{"model": "masked image model", "dataset": "microscope photos of single blood and bone marrow cells", "train_examples": 194171, "image_size": 32, "crop_scale_min": 1, "horizontal_flip": true, "rotation_deg": 5, "method": "mae", "mask_ratio": 0.6, "loss": "mse", "encoder_arch": "vit", "encoder_norm": "rmsnorm", "encoder_norm_position": "pre", "encoder_activation": "quick_gelu", "encoder_mlp_ratio": 3, "encoder_head_dim": 32, "encoder_fused_qkv": false, "encoder_bias": "qkv", "encoder_qk_norm": false, "encoder_parallel_block": false, "encoder_dropout": 0.1, "encoder_inner_norm": false, "encoder_patch_size": [4, 4], "encoder_layers": 14, "encoder_width": 160, "encoder_positions": "rope", "decoder_width": 192, "norm_pix_loss": false, "decoder_layers": 2, "init": "torch_default", "residual_init": "zero_last", "optimizer": "adamw", "lr": 0.0028, "beta1": 0.9, "beta2": 0.999, "eps": 1e-06, "grad_clip": 1.0, "steps": 8900, "batch_size": 128, "epochs": 5.9, "lr_schedule": "cosine", "final_lr_fraction": 0, "warmup_steps": 890, "weight_decay": 0.2}
Rows from block 10 of the encoder of a small masked image model, named by matrix and row number. Rows with one number belong to one neuron. Each number is 200 + 20 x the weight over its row's rms, rounded and kept within 0 to 999. All counts start at 0.
After each neuron's rows are labels from the 100 images, of 14976, where the neuron reaches its highest value: "colour at peak" is the nearest of a few named colours to the mean colour under the peak. Only what is clearly more common there than usual is listed. The data: microscope photos of single blood and bone marrow cells. In brackets: how many of the 100.
# fc1: MLP up (encoder.blocks.10.mlp.fc1.weight, 480x160), inputs 80-159
# fc2: MLP down (encoder.blocks.10.mlp.fc2.weight, 160x480, transposed), outputs 80-159

fc1.167,206,186,178,223,189,192,216,212,211,188,183,180,173,202,180,224,227,192,194,219,207,212,216,164,168,213,208,181,220,187,188,195,205,206,212,181,236,209,192,197,189,214,165,208,228,183,177,187,184,187,186,201,206,217,219,184,244,218,194,200,177,223,157,185,213,185,215,206,224,182,210,202,204,188,186,191,202,212,224,242
fc2.167,257,178,196,202,189,218,170,201,193,201,213,215,197,181,146,215,188,211,181,176,216,201,169,197,218,206,162,192,207,232,168,197,179,203,160,194,222,207,163,189,186,178,192,210,219,186,178,224,168,180,169,230,203,218,229,181,210,204,208,212,201,209,184,238,191,202,185,186,203,206,192,214,196,243,219,216,171,184,230,199
colour at peak: grey (68)

fc1.220,178,211,227,193,200,206,217,230,209,209,228,212,196,216,182,186,232,189,218,190,247,191,188,211,162,187,205,206,236,217,220,190,172,156,231,200,207,186,181,175,173,191,199,198,194,161,192,167,192,228,211,211,217,210,169,208,154,201,177,230,185,194,165,206,172,208,186,177,181,211,229,168,213,220,189,207,181,178,202,209
fc2.220,190,189,146,222,203,200,208,207,205,124,194,177,167,176,198,236,211,199,168,234,182,194,204,204,221,191,243,188,174,169,181,190,198,200,178,201,222,225,193,219,201,205,197,221,213,234,204,211,249,182,190,194,208,188,212,170,180,225,205,240,224,204,204,188,186,215,231,204,175,176,205,178,233,193,217,167,204,193,198,204
colour at peak: pink (97)

fc1.369,202,203,167,224,239,197,220,166,184,171,198,193,185,181,221,228,174,225,219,213,182,162,197,189,217,215,197,178,225,178,215,202,173,217,182,214,194,206,239,196,178,216,174,215,245,193,180,235,230,182,194,238,199,184,208,182,196,234,216,191,218,248,226,220,207,205,199,245,204,217,195,217,199,219,202,204,211,181,172,218
fc2.369,187,218,229,161,175,214,203,205,223,228,215,206,198,221,201,196,184,206,187,195,164,223,175,189,191,190,167,196,231,247,239,217,246,211,194,205,203,190,170,196,167,183,249,193,189,192,182,202,178,217,205,167,190,208,185,217,195,194,189,195,184,184,193,190,198,191,170,183,201,193,200,199,162,192,215,219,203,236,215,193
colour at peak: purple (50)

fc1.228,202,200,199,175,208,199,241,169,177,197,193,184,204,199,199,227,178,202,226,162,171,162,192,203,222,173,225,204,222,205,186,236,239,173,210,190,177,206,208,182,213,214,207,197,189,209,157,188,208,166,220,183,187,201,222,196,173,201,193,218,225,189,227,181,168,178,186,226,231,226,215,197,174,194,200,215,187,201,201,232
fc2.228,199,177,221,184,152,180,179,193,196,212,205,205,216,208,196,187,213,207,194,203,238,222,186,197,195,224,178,188,195,215,185,160,177,190,220,192,211,190,254,207,189,168,183,178,179,199,209,162,188,233,137,197,200,213,187,230,230,198,217,168,181,208,185,185,219,193,212,201,196,178,197,225,209,191,197,215,211,190,235,207
colour at peak: pink (61)

fc1.15,210,205,174,185,215,166,226,170,193,185,153,220,179,192,212,191,169,233,191,192,185,222,177,171,186,203,198,209,219,175,178,186,212,198,196,186,217,198,231,198,225,196,195,202,243,221,202,218,254,197,186,200,178,179,218,180,183,206,203,191,213,189,211,227,192,185,196,203,215,175,190,200,225,179,198,186,173,165,238,191
fc2.15,172,211,255,182,185,179,188,243,187,236,204,219,221,250,177,199,208,210,213,195,162,249,191,200,176,185,203,191,218,223,222,207,165,224,221,211,238,186,188,207,157,185,206,185,171,165,204,162,174,220,193,183,189,226,200,229,205,207,204,184,176,201,181,173,194,220,188,204,212,217,182,214,171,180,211,240,216,218,200,210
colour at peak: white (47)

fc1.479,199,203,194,176,181,214,202,214,231,188,193,185,205,174,192,206,205,234,200,260,187,205,201,249,171,211,189,205,238,189,194,203,205,215,204,200,194,193,198,205,204,201,212,193,205,191,218,185,192,189,194,185,238,205,193,171,219,207,200,199,214,195,184,217,192,198,210,207,200,223,203,196,196,169,191,201,222,197,210,166
fc2.479,204,199,170,201,173,246,179,183,188,220,230,173,201,155,175,232,175,217,209,187,184,221,187,213,200,165,167,184,198,232,198,176,198,186,188,188,243,211,167,172,224,204,222,191,188,220,219,170,204,189,218,208,190,202,215,201,198,175,200,225,193,198,184,215,193,212,192,180,199,208,199,193,220,212,227,181,202,160,189,194
colour at peak: white (99)

fc1.41,212,193,180,184,198,186,203,186,195,169,225,226,215,231,205,255,162,227,220,192,166,199,171,188,190,178,206,197,176,173,210,192,178,224,175,218,171,178,219,193,226,202,216,180,183,205,208,206,211,180,195,225,211,175,170,210,208,222,211,213,205,186,219,197,190,175,174,213,196,231,193,201,179,179,208,205,162,187,193,192
fc2.41,214,167,222,185,179,195,185,183,208,221,188,180,191,237,205,184,228,224,191,192,206,227,190,206,180,179,193,206,204,212,202,168,224,182,236,175,220,196,199,203,186,194,196,214,212,193,179,161,172,234,180,158,184,230,202,230,237,220,210,185,185,203,194,188,202,203,210,201,213,180,173,228,229,217,199,232,221,198,208,186
colour at peak: white (58)

fc1.260,223,206,204,203,183,210,210,197,203,230,183,191,210,212,196,233,184,211,224,139,169,199,187,198,229,196,222,198,215,202,198,232,238,210,195,177,172,200,200,207,217,202,204,184,240,181,164,224,186,179,188,198,190,212,193,238,196,177,188,234,206,196,244,178,178,178,191,200,205,214,194,220,158,202,199,200,194,213,186,200
fc2.260,190,175,201,198,143,200,182,199,179,201,203,218,220,194,202,187,222,229,186,207,247,204,187,199,162,210,194,218,189,228,199,164,187,172,227,204,189,199,210,179,203,192,166,216,170,192,207,207,190,182,170,195,206,206,218,228,229,202,206,197,210,205,176,200,229,176,242,198,196,213,177,201,250,189,187,240,207,215,225,196
colour at peak: purple (44)

fc1.413,204,191,234,206,196,193,187,200,168,219,175,206,183,215,217,196,191,166,211,201,195,209,213,191,218,191,204,219,219,191,203,180,193,209,199,163,216,206,199,203,199,191,206,197,185,218,194,192,164,197,198,228,155,198,186,174,206,221,187,229,188,217,219,182,209,189,267,188,181,206,205,190,191,198,196,197,189,202,213,217
fc2.413,204,223,173,203,223,193,219,202,234,184,229,166,163,147,206,174,166,202,207,201,226,189,185,197,191,173,233,194,171,184,198,204,222,226,174,223,206,168,164,199,186,209,206,187,189,192,170,231,211,188,185,199,205,172,227,215,202,204,210,196,187,207,228,182,216,196,223,224,187,188,243,217,187,201,180,230,173,183,194,207
colour at peak: blue (51); purple (46)

fc1.421,183,214,206,204,206,194,229,211,222,179,232,169,198,167,221,216,231,173,186,202,192,206,195,182,185,212,196,222,216,198,223,177,166,216,187,211,199,194,185,228,201,208,170,237,192,175,191,168,201,232,215,231,191,214,189,198,219,198,171,236,188,224,193,201,184,213,173,228,211,200,160,229,176,208,235,183,209,172,168,187
fc2.421,223,192,196,195,190,226,193,183,211,223,204,201,176,194,191,184,222,205,190,214,211,163,196,192,214,180,213,201,167,157,211,186,201,178,222,190,168,195,187,216,199,230,198,184,227,250,200,199,174,192,183,173,193,193,196,193,201,210,224,182,185,208,188,184,197,230,243,172,218,167,183,186,229,227,174,138,208,190,215,207
colour at peak: white (58)

fc1.242,189,204,239,209,199,198,223,151,215,224,169,184,191,197,198,213,255,199,216,195,166,209,228,216,200,207,180,171,201,234,198,217,211,165,206,227,173,179,214,180,208,187,167,193,187,179,175,185,229,153,202,202,182,158,202,197,196,196,205,179,180,198,219,187,227,218,168,206,202,202,156,197,216,211,186,192,200,175,170,194
fc2.242,248,212,192,173,191,218,195,206,194,142,201,217,214,179,203,186,207,202,206,204,232,181,186,216,215,142,190,186,213,215,200,211,178,219,196,206,216,172,184,197,180,164,171,197,178,231,176,220,191,213,178,201,204,197,233,215,186,225,212,157,198,207,218,209,183,182,190,219,193,161,180,198,209,195,222,177,180,200,201,209
colour at peak: black (52); blue (28)

fc1.265,195,216,178,190,173,224,207,203,237,194,202,199,200,203,242,170,204,180,229,200,148,170,223,238,209,214,221,184,186,171,206,146,187,202,201,197,163,181,207,175,210,234,185,167,212,222,222,183,194,225,224,172,177,171,179,199,191,179,223,167,226,184,217,208,193,208,192,200,209,157,181,195,199,155,177,236,212,200,159,204
fc2.265,233,192,192,192,189,191,193,221,210,224,220,188,203,170,199,237,176,194,207,142,244,189,206,216,193,229,220,242,154,208,191,192,205,212,163,181,221,202,173,200,203,233,227,184,225,194,208,190,212,178,170,192,200,204,195,179,209,202,219,204,219,201,175,250,201,197,202,206,183,186,215,204,219,210,197,214,193,182,222,205
colour at peak: blue (58)

fc1.122,207,184,210,197,220,211,220,195,233,219,206,194,199,241,214,211,215,192,163,200,226,204,175,228,224,228,209,188,215,220,206,230,182,237,201,180,224,191,184,180,169,185,206,225,206,227,199,188,174,178,169,191,233,154,185,210,189,174,185,209,179,224,221,185,202,193,197,195,220,195,204,237,174,212,193,194,235,241,188,231
fc2.122,224,220,176,176,181,204,211,219,192,188,175,199,182,193,204,181,198,204,228,213,185,179,207,202,186,151,219,210,189,149,209,174,203,191,173,206,167,195,176,220,232,210,168,217,213,190,197,242,211,183,265,203,210,191,220,208,202,212,178,213,217,193,190,191,187,222,214,228,184,207,201,164,200,195,163,192,180,185,194,201
colour at peak: purple (57)

fc1.301,202,241,200,210,162,200,196,176,200,218,232,196,179,217,220,189,172,190,250,181,185,207,203,204,182,211,192,209,227,204,206,209,186,201,193,173,183,183,201,187,203,195,204,219,186,170,219,209,203,180,183,224,245,187,216,198,156,179,205,222,219,219,212,196,170,199,187,213,193,234,185,213,153,204,187,253,219,176,188,177
fc2.301,166,206,169,184,217,189,210,184,166,205,228,212,214,216,186,197,218,219,178,188,178,203,189,198,216,215,170,185,182,199,215,207,222,209,199,193,224,206,216,204,167,190,186,198,206,221,215,187,193,222,168,158,197,212,183,216,225,213,229,139,187,210,202,209,191,198,260,214,213,206,178,214,247,194,223,186,197,214,222,173
colour at peak: black (33)

fc1.203,186,196,198,214,186,177,220,180,210,229,192,236,205,212,244,170,188,209,204,218,139,210,239,213,224,207,224,226,187,189,208,154,198,185,205,218,167,196,189,221,213,173,230,213,184,205,208,199,232,190,186,157,224,183,169,174,183,220,191,199,198,205,218,185,171,210,207,207,180,185,222,199,209,187,174,204,192,222,193,195
fc2.203,201,204,189,211,193,177,174,240,179,201,214,202,212,211,188,192,191,197,189,210,242,202,177,195,157,197,178,162,213,184,174,225,197,195,183,224,198,209,204,194,168,172,170,233,180,201,211,196,196,265,182,200,202,244,209,236,214,203,222,223,193,192,195,225,197,191,219,167,229,200,198,207,201,224,215,208,188,188,190,190
colour at peak: purple (58)

fc1.476,207,248,215,196,190,187,184,213,214,195,173,178,228,194,252,213,230,191,210,168,162,195,170,208,212,197,213,225,252,213,204,238,181,230,225,193,215,190,217,190,181,184,184,218,171,181,191,160,164,154,202,216,197,206,213,227,182,195,215,233,212,184,193,170,196,232,194,190,190,210,227,189,220,214,227,220,206,206,224,229
fc2.476,208,195,154,204,185,186,204,173,193,213,228,206,199,199,161,202,212,194,213,214,241,176,210,199,212,242,202,216,190,212,156,148,169,173,192,186,215,191,252,206,199,217,183,185,204,223,193,184,200,230,166,193,201,199,180,188,225,205,202,183,215,212,199,209,204,196,227,214,218,200,165,229,225,188,207,160,221,187,218,197
colour at peak: purple (43)

fc1.262,205,237,201,215,190,196,188,173,204,205,193,214,173,188,186,203,217,190,218,174,192,196,205,205,250,179,192,204,236,194,187,200,181,186,168,182,226,241,228,214,214,210,208,207,173,207,200,210,203,186,188,199,204,223,175,203,192,168,207,217,193,247,220,189,233,148,185,200,198,197,219,184,174,222,215,213,227,184,198,210
fc2.262,219,214,204,202,204,232,215,224,205,179,207,208,203,193,189,203,230,221,200,188,194,230,208,211,155,191,201,184,213,180,223,206,218,228,227,209,205,218,190,209,196,204,164,232,211,157,209,175,253,200,206,197,228,211,213,195,190,204,210,188,211,202,169,182,177,211,221,200,145,200,218,209,227,191,203,208,175,192,201,211
colour at peak: white (46)

fc1.297,214,220,198,200,202,204,199,201,185,195,198,234,248,210,186,171,180,229,185,210,210,212,194,226,192,196,151,193,233,211,216,200,182,235,211,188,204,200,187,211,225,216,201,171,195,181,215,190,238,198,222,221,205,233,199,175,164,187,190,227,245,198,217,232,194,224,168,190,210,203,185,163,156,188,199,208,238,206,209,183
fc2.297,159,188,194,210,171,211,160,219,169,196,199,184,164,186,195,236,170,199,196,177,179,164,215,198,202,195,212,223,191,200,191,195,231,193,189,165,211,203,191,157,157,177,165,211,206,211,199,224,191,213,230,176,191,196,192,227,200,189,217,206,164,219,184,176,189,183,175,176,229,229,211,210,224,234,205,230,170,190,220,203
colour at peak: blue (25)

fc1.40,162,208,208,227,192,196,165,196,207,196,218,183,181,176,239,206,208,205,166,227,215,162,192,203,179,214,196,218,204,175,235,198,172,208,205,181,188,202,216,217,233,189,206,208,202,190,189,190,198,211,177,151,191,217,188,206,193,254,210,216,229,191,210,191,212,209,180,178,197,186,172,232,147,205,249,210,205,202,158,204
fc2.40,226,186,144,196,209,224,207,187,197,199,213,206,180,191,174,156,161,201,196,182,171,156,199,204,166,199,220,175,202,218,243,218,211,192,231,208,189,225,175,185,204,180,191,208,208,221,194,181,209,202,188,173,198,200,184,193,219,205,202,191,188,201,206,197,195,229,225,202,225,199,191,188,240,199,206,139,198,207,185,197
colour at peak: white (59)

fc1.418,161,203,238,206,177,210,233,211,185,212,174,208,198,229,235,195,206,187,210,224,158,218,226,199,181,203,230,246,224,182,204,216,202,174,229,180,180,161,224,204,219,187,208,185,205,217,185,196,190,182,216,179,177,188,153,201,202,172,187,180,187,197,194,176,180,217,217,205,192,206,210,188,185,170,175,224,206,215,187,185
fc2.418,181,193,213,180,199,170,188,191,189,190,193,183,176,205,173,209,184,211,195,210,196,184,195,202,229,201,209,192,178,211,208,213,231,179,152,203,192,164,183,173,174,175,182,216,184,209,173,193,196,196,172,211,200,203,216,210,208,202,180,197,182,209,201,172,200,184,160,214,235,226,215,229,205,197,233,204,174,178,216,199
colour at peak: purple (50)

fc1.176,187,186,210,202,198,204,209,217,262,192,183,218,231,212,188,195,239,192,207,206,178,184,207,195,183,226,211,225,198,214,189,215,201,181,221,206,186,238,208,206,201,217,208,187,231,185,216,180,191,203,221,194,251,202,184,193,197,212,198,178,215,208,189,190,191,200,205,169,198,194,175,205,209,174,177,222,210,215,219,183
fc2.176,227,213,166,184,161,197,177,175,180,235,200,175,199,151,182,188,194,219,213,209,226,216,176,205,201,158,172,179,194,193,207,201,195,203,174,205,224,193,180,175,195,190,192,211,189,213,211,155,198,200,176,198,199,203,223,185,195,206,210,232,178,194,215,220,186,206,214,188,204,214,208,202,205,237,228,212,188,163,195,191
colour at peak: white (94)

fc1.109,194,210,217,179,195,194,184,214,204,178,204,212,205,188,185,196,211,219,197,199,198,147,191,238,193,221,195,232,199,199,199,189,201,214,187,192,210,221,196,208,210,197,196,173,222,216,205,180,185,219,231,184,243,213,189,195,188,230,211,174,214,209,192,218,199,179,192,203,168,165,213,197,225,185,212,236,225,207,231,187
fc2.109,211,197,177,204,180,247,200,161,174,204,199,173,220,167,189,237,186,209,218,207,215,234,192,205,197,162,169,172,199,212,204,202,192,200,182,193,218,188,188,205,221,196,195,206,183,210,200,153,225,173,204,176,192,196,235,200,206,201,205,226,198,211,186,209,179,215,189,189,187,219,207,180,205,192,225,158,203,191,183,199
colour at peak: white (98)

fc1.103,191,185,241,201,204,178,201,190,180,189,192,195,210,182,188,222,229,200,246,218,154,207,218,175,194,180,199,208,198,217,239,232,190,206,225,209,192,203,215,199,197,170,212,189,220,202,205,189,224,189,220,209,206,168,214,178,195,203,221,173,198,209,193,170,220,225,161,181,208,191,206,201,211,223,191,231,221,198,196,207
fc2.103,207,208,169,192,192,212,194,188,170,202,204,146,148,194,175,237,185,222,204,192,225,208,175,209,204,176,188,194,188,244,169,194,186,162,169,171,212,164,173,180,199,190,214,204,202,159,184,210,195,191,175,171,211,188,216,236,228,170,211,209,198,196,163,200,195,188,183,197,208,244,213,191,204,210,199,188,198,171,158,201
colour at peak: purple (81)

fc1.296,180,180,215,180,205,185,227,169,194,186,160,233,206,243,178,219,225,214,196,233,167,217,197,189,189,211,184,218,240,215,209,192,190,201,209,220,197,209,215,214,219,195,208,196,197,197,175,202,231,156,174,189,221,200,174,159,150,196,173,202,212,210,199,209,184,195,214,230,193,243,217,179,183,179,227,191,217,212,232,206
fc2.296,225,164,195,212,154,231,174,200,185,251,206,180,200,214,202,231,212,214,180,218,196,195,206,194,205,202,170,211,211,203,190,179,183,188,201,195,259,220,203,186,179,189,201,199,179,198,218,172,156,223,197,195,198,201,213,217,207,221,216,228,192,201,190,213,188,198,195,171,212,195,179,214,251,229,204,200,185,197,205,189
colour at peak: grey (45)

fc1.34,193,231,201,225,212,199,203,218,178,213,181,206,185,174,198,227,207,203,212,192,178,181,209,203,210,174,219,234,215,196,212,210,228,151,186,188,188,191,215,196,222,197,185,183,205,238,202,178,234,184,214,175,187,181,203,140,217,193,175,209,212,175,194,201,150,226,203,147,189,191,198,173,173,224,207,189,200,210,205,203
fc2.34,199,178,194,183,190,170,190,210,215,210,204,188,220,213,181,156,209,191,192,223,185,250,193,204,198,216,191,189,210,233,206,172,181,216,231,219,238,204,228,198,179,187,195,199,186,173,209,164,170,235,158,212,203,215,197,228,216,208,218,176,184,207,193,170,234,187,215,185,195,194,196,225,202,182,221,223,224,192,217,215
colour at peak: blue (29)

fc1.319,224,188,173,221,206,199,201,207,186,167,228,207,214,202,201,219,184,187,223,172,174,217,196,186,207,192,179,195,225,215,196,195,217,231,198,197,192,187,221,205,188,199,205,216,200,156,204,237,177,190,191,203,177,195,218,197,197,230,179,179,194,203,230,250,230,179,192,245,194,237,196,221,176,187,177,222,190,197,197,198
fc2.319,204,187,209,183,169,221,194,164,175,215,204,195,189,227,208,168,237,224,182,191,216,204,182,193,188,180,179,211,180,198,227,186,215,179,224,201,164,216,197,203,177,198,177,215,199,255,199,191,166,213,180,177,187,201,202,241,235,187,222,188,192,209,192,189,199,190,236,214,193,195,183,194,222,213,199,208,192,239,209,194
colour at peak: purple (64)

fc1.464,187,196,193,229,174,217,166,222,211,212,213,186,205,231,209,233,202,192,227,196,199,174,186,200,218,207,183,218,181,200,214,189,175,170,228,212,197,179,170,214,204,235,200,214,220,204,201,185,197,205,208,206,232,185,181,213,182,219,233,170,169,214,190,214,188,185,243,180,234,219,234,177,204,211,159,199,214,215,203,187
fc2.464,185,180,220,183,208,220,198,218,197,182,185,180,201,184,187,193,168,201,186,185,201,242,200,206,176,213,194,177,194,214,169,225,176,192,189,180,204,196,214,212,190,153,220,184,190,234,200,191,245,212,153,214,190,199,193,183,209,191,191,213,197,183,193,180,169,195,161,191,152,183,209,206,168,213,231,227,209,200,190,185
colour at peak: white (46)

fc1.197,210,220,212,194,233,206,214,202,231,174,204,213,215,211,201,211,210,171,206,206,204,231,202,186,198,217,179,182,198,221,208,246,232,178,223,193,185,197,228,199,206,182,200,205,219,205,172,185,191,215,199,221,170,183,170,173,168,178,181,189,224,214,239,164,218,194,243,190,206,212,190,203,187,182,187,159,180,199,175,224
fc2.197,208,210,188,220,187,186,211,220,212,187,228,188,173,187,171,215,194,207,194,199,193,184,169,198,195,171,214,157,196,215,202,220,173,210,161,189,200,185,160,182,165,191,197,221,197,212,166,208,201,233,187,198,209,210,243,239,219,202,204,193,199,193,182,184,230,201,182,223,209,178,215,226,203,198,215,186,198,183,197,211
colour at peak: black (31)

fc1.189,190,187,197,208,203,183,188,225,247,201,197,209,180,183,190,214,240,172,251,201,159,178,236,197,201,222,225,217,187,208,216,224,205,168,213,218,189,202,232,189,209,181,216,197,221,206,215,180,222,190,214,194,185,164,172,172,182,193,202,169,180,204,202,175,197,207,198,189,224,202,220,190,189,190,200,195,185,195,223,203
fc2.189,175,180,194,206,207,241,174,177,215,193,218,192,212,161,175,235,146,224,188,163,228,206,201,190,212,171,203,218,217,232,178,208,189,210,207,177,243,195,170,190,192,222,230,205,197,217,194,183,187,201,211,197,204,197,204,206,205,196,214,218,187,206,168,177,218,197,153,171,166,207,203,214,204,206,194,190,190,208,213,207
colour at peak: purple (61)

fc1.74,173,191,159,206,200,189,224,230,186,161,169,203,215,216,199,192,195,224,211,253,190,240,220,206,186,231,222,221,226,179,215,211,206,181,223,210,184,198,206,232,199,205,204,214,181,166,204,192,242,206,168,171,199,201,178,207,198,200,190,204,188,201,198,197,174,177,221,215,222,207,237,201,185,212,177,197,194,243,225,189
fc2.74,173,194,186,171,208,222,182,180,209,218,191,191,222,214,195,177,211,203,230,176,202,197,167,225,228,188,197,212,178,201,208,192,183,170,196,197,194,188,212,185,211,172,220,203,153,202,229,207,181,227,238,212,203,202,182,223,173,218,224,184,189,184,196,209,202,222,181,226,164,211,178,211,215,198,234,198,214,171,159,214
colour at peak: purple (51)

fc1.198,194,222,224,182,176,213,211,216,192,200,164,207,209,162,213,203,225,211,189,198,202,181,186,168,198,208,201,229,237,170,216,196,187,195,220,228,195,156,190,178,192,203,221,214,217,193,203,165,204,192,214,221,170,214,200,201,196,234,194,211,188,180,177,209,201,221,200,190,210,199,228,179,193,221,189,226,237,212,196,224
fc2.198,202,161,162,238,218,163,183,185,202,174,231,205,207,200,189,206,197,183,208,189,209,237,209,197,202,229,187,202,188,224,181,216,202,176,179,122,236,207,226,196,184,201,215,191,173,206,216,190,232,205,153,216,207,197,199,179,222,183,174,180,215,205,227,189,214,188,209,193,166,195,190,201,216,200,216,211,205,180,201,188
colour at peak: white (56)

fc1.143,168,196,197,201,198,216,223,201,159,224,165,217,188,222,206,192,206,201,198,223,187,225,192,203,184,186,193,239,233,181,210,203,180,221,220,175,189,181,216,203,221,183,187,193,182,189,196,197,173,174,225,213,167,194,177,201,198,186,200,222,190,194,173,196,200,202,244,198,191,227,214,177,177,204,159,202,209,197,201,210
fc2.143,210,224,180,187,211,187,224,224,223,196,250,168,168,171,188,166,169,210,209,200,215,167,193,199,204,177,268,177,185,198,206,200,206,223,185,207,215,174,180,200,184,231,195,212,195,218,166,197,187,206,167,186,208,199,223,221,208,202,213,173,189,200,217,172,219,188,187,228,203,183,232,212,197,183,191,234,182,192,212,212
colour at peak: blue (57)

fc1.208,191,197,189,219,215,199,197,226,169,210,201,200,238,227,215,180,189,191,200,227,190,228,218,204,201,202,192,175,244,177,191,212,199,204,221,162,189,181,210,214,226,193,193,192,205,237,189,193,194,230,211,180,171,203,172,182,201,205,206,210,205,205,190,161,234,201,220,204,190,206,209,192,177,195,188,200,218,243,188,203
fc2.208,235,218,197,180,200,172,201,236,206,183,209,178,185,180,187,169,180,207,212,201,208,134,187,212,208,190,236,198,186,196,224,196,214,217,172,203,204,173,191,189,162,167,180,219,176,187,176,195,186,217,181,202,203,196,217,212,201,217,201,170,187,195,223,190,188,184,193,210,226,204,221,214,207,193,206,236,172,186,205,212
colour at peak: purple (51)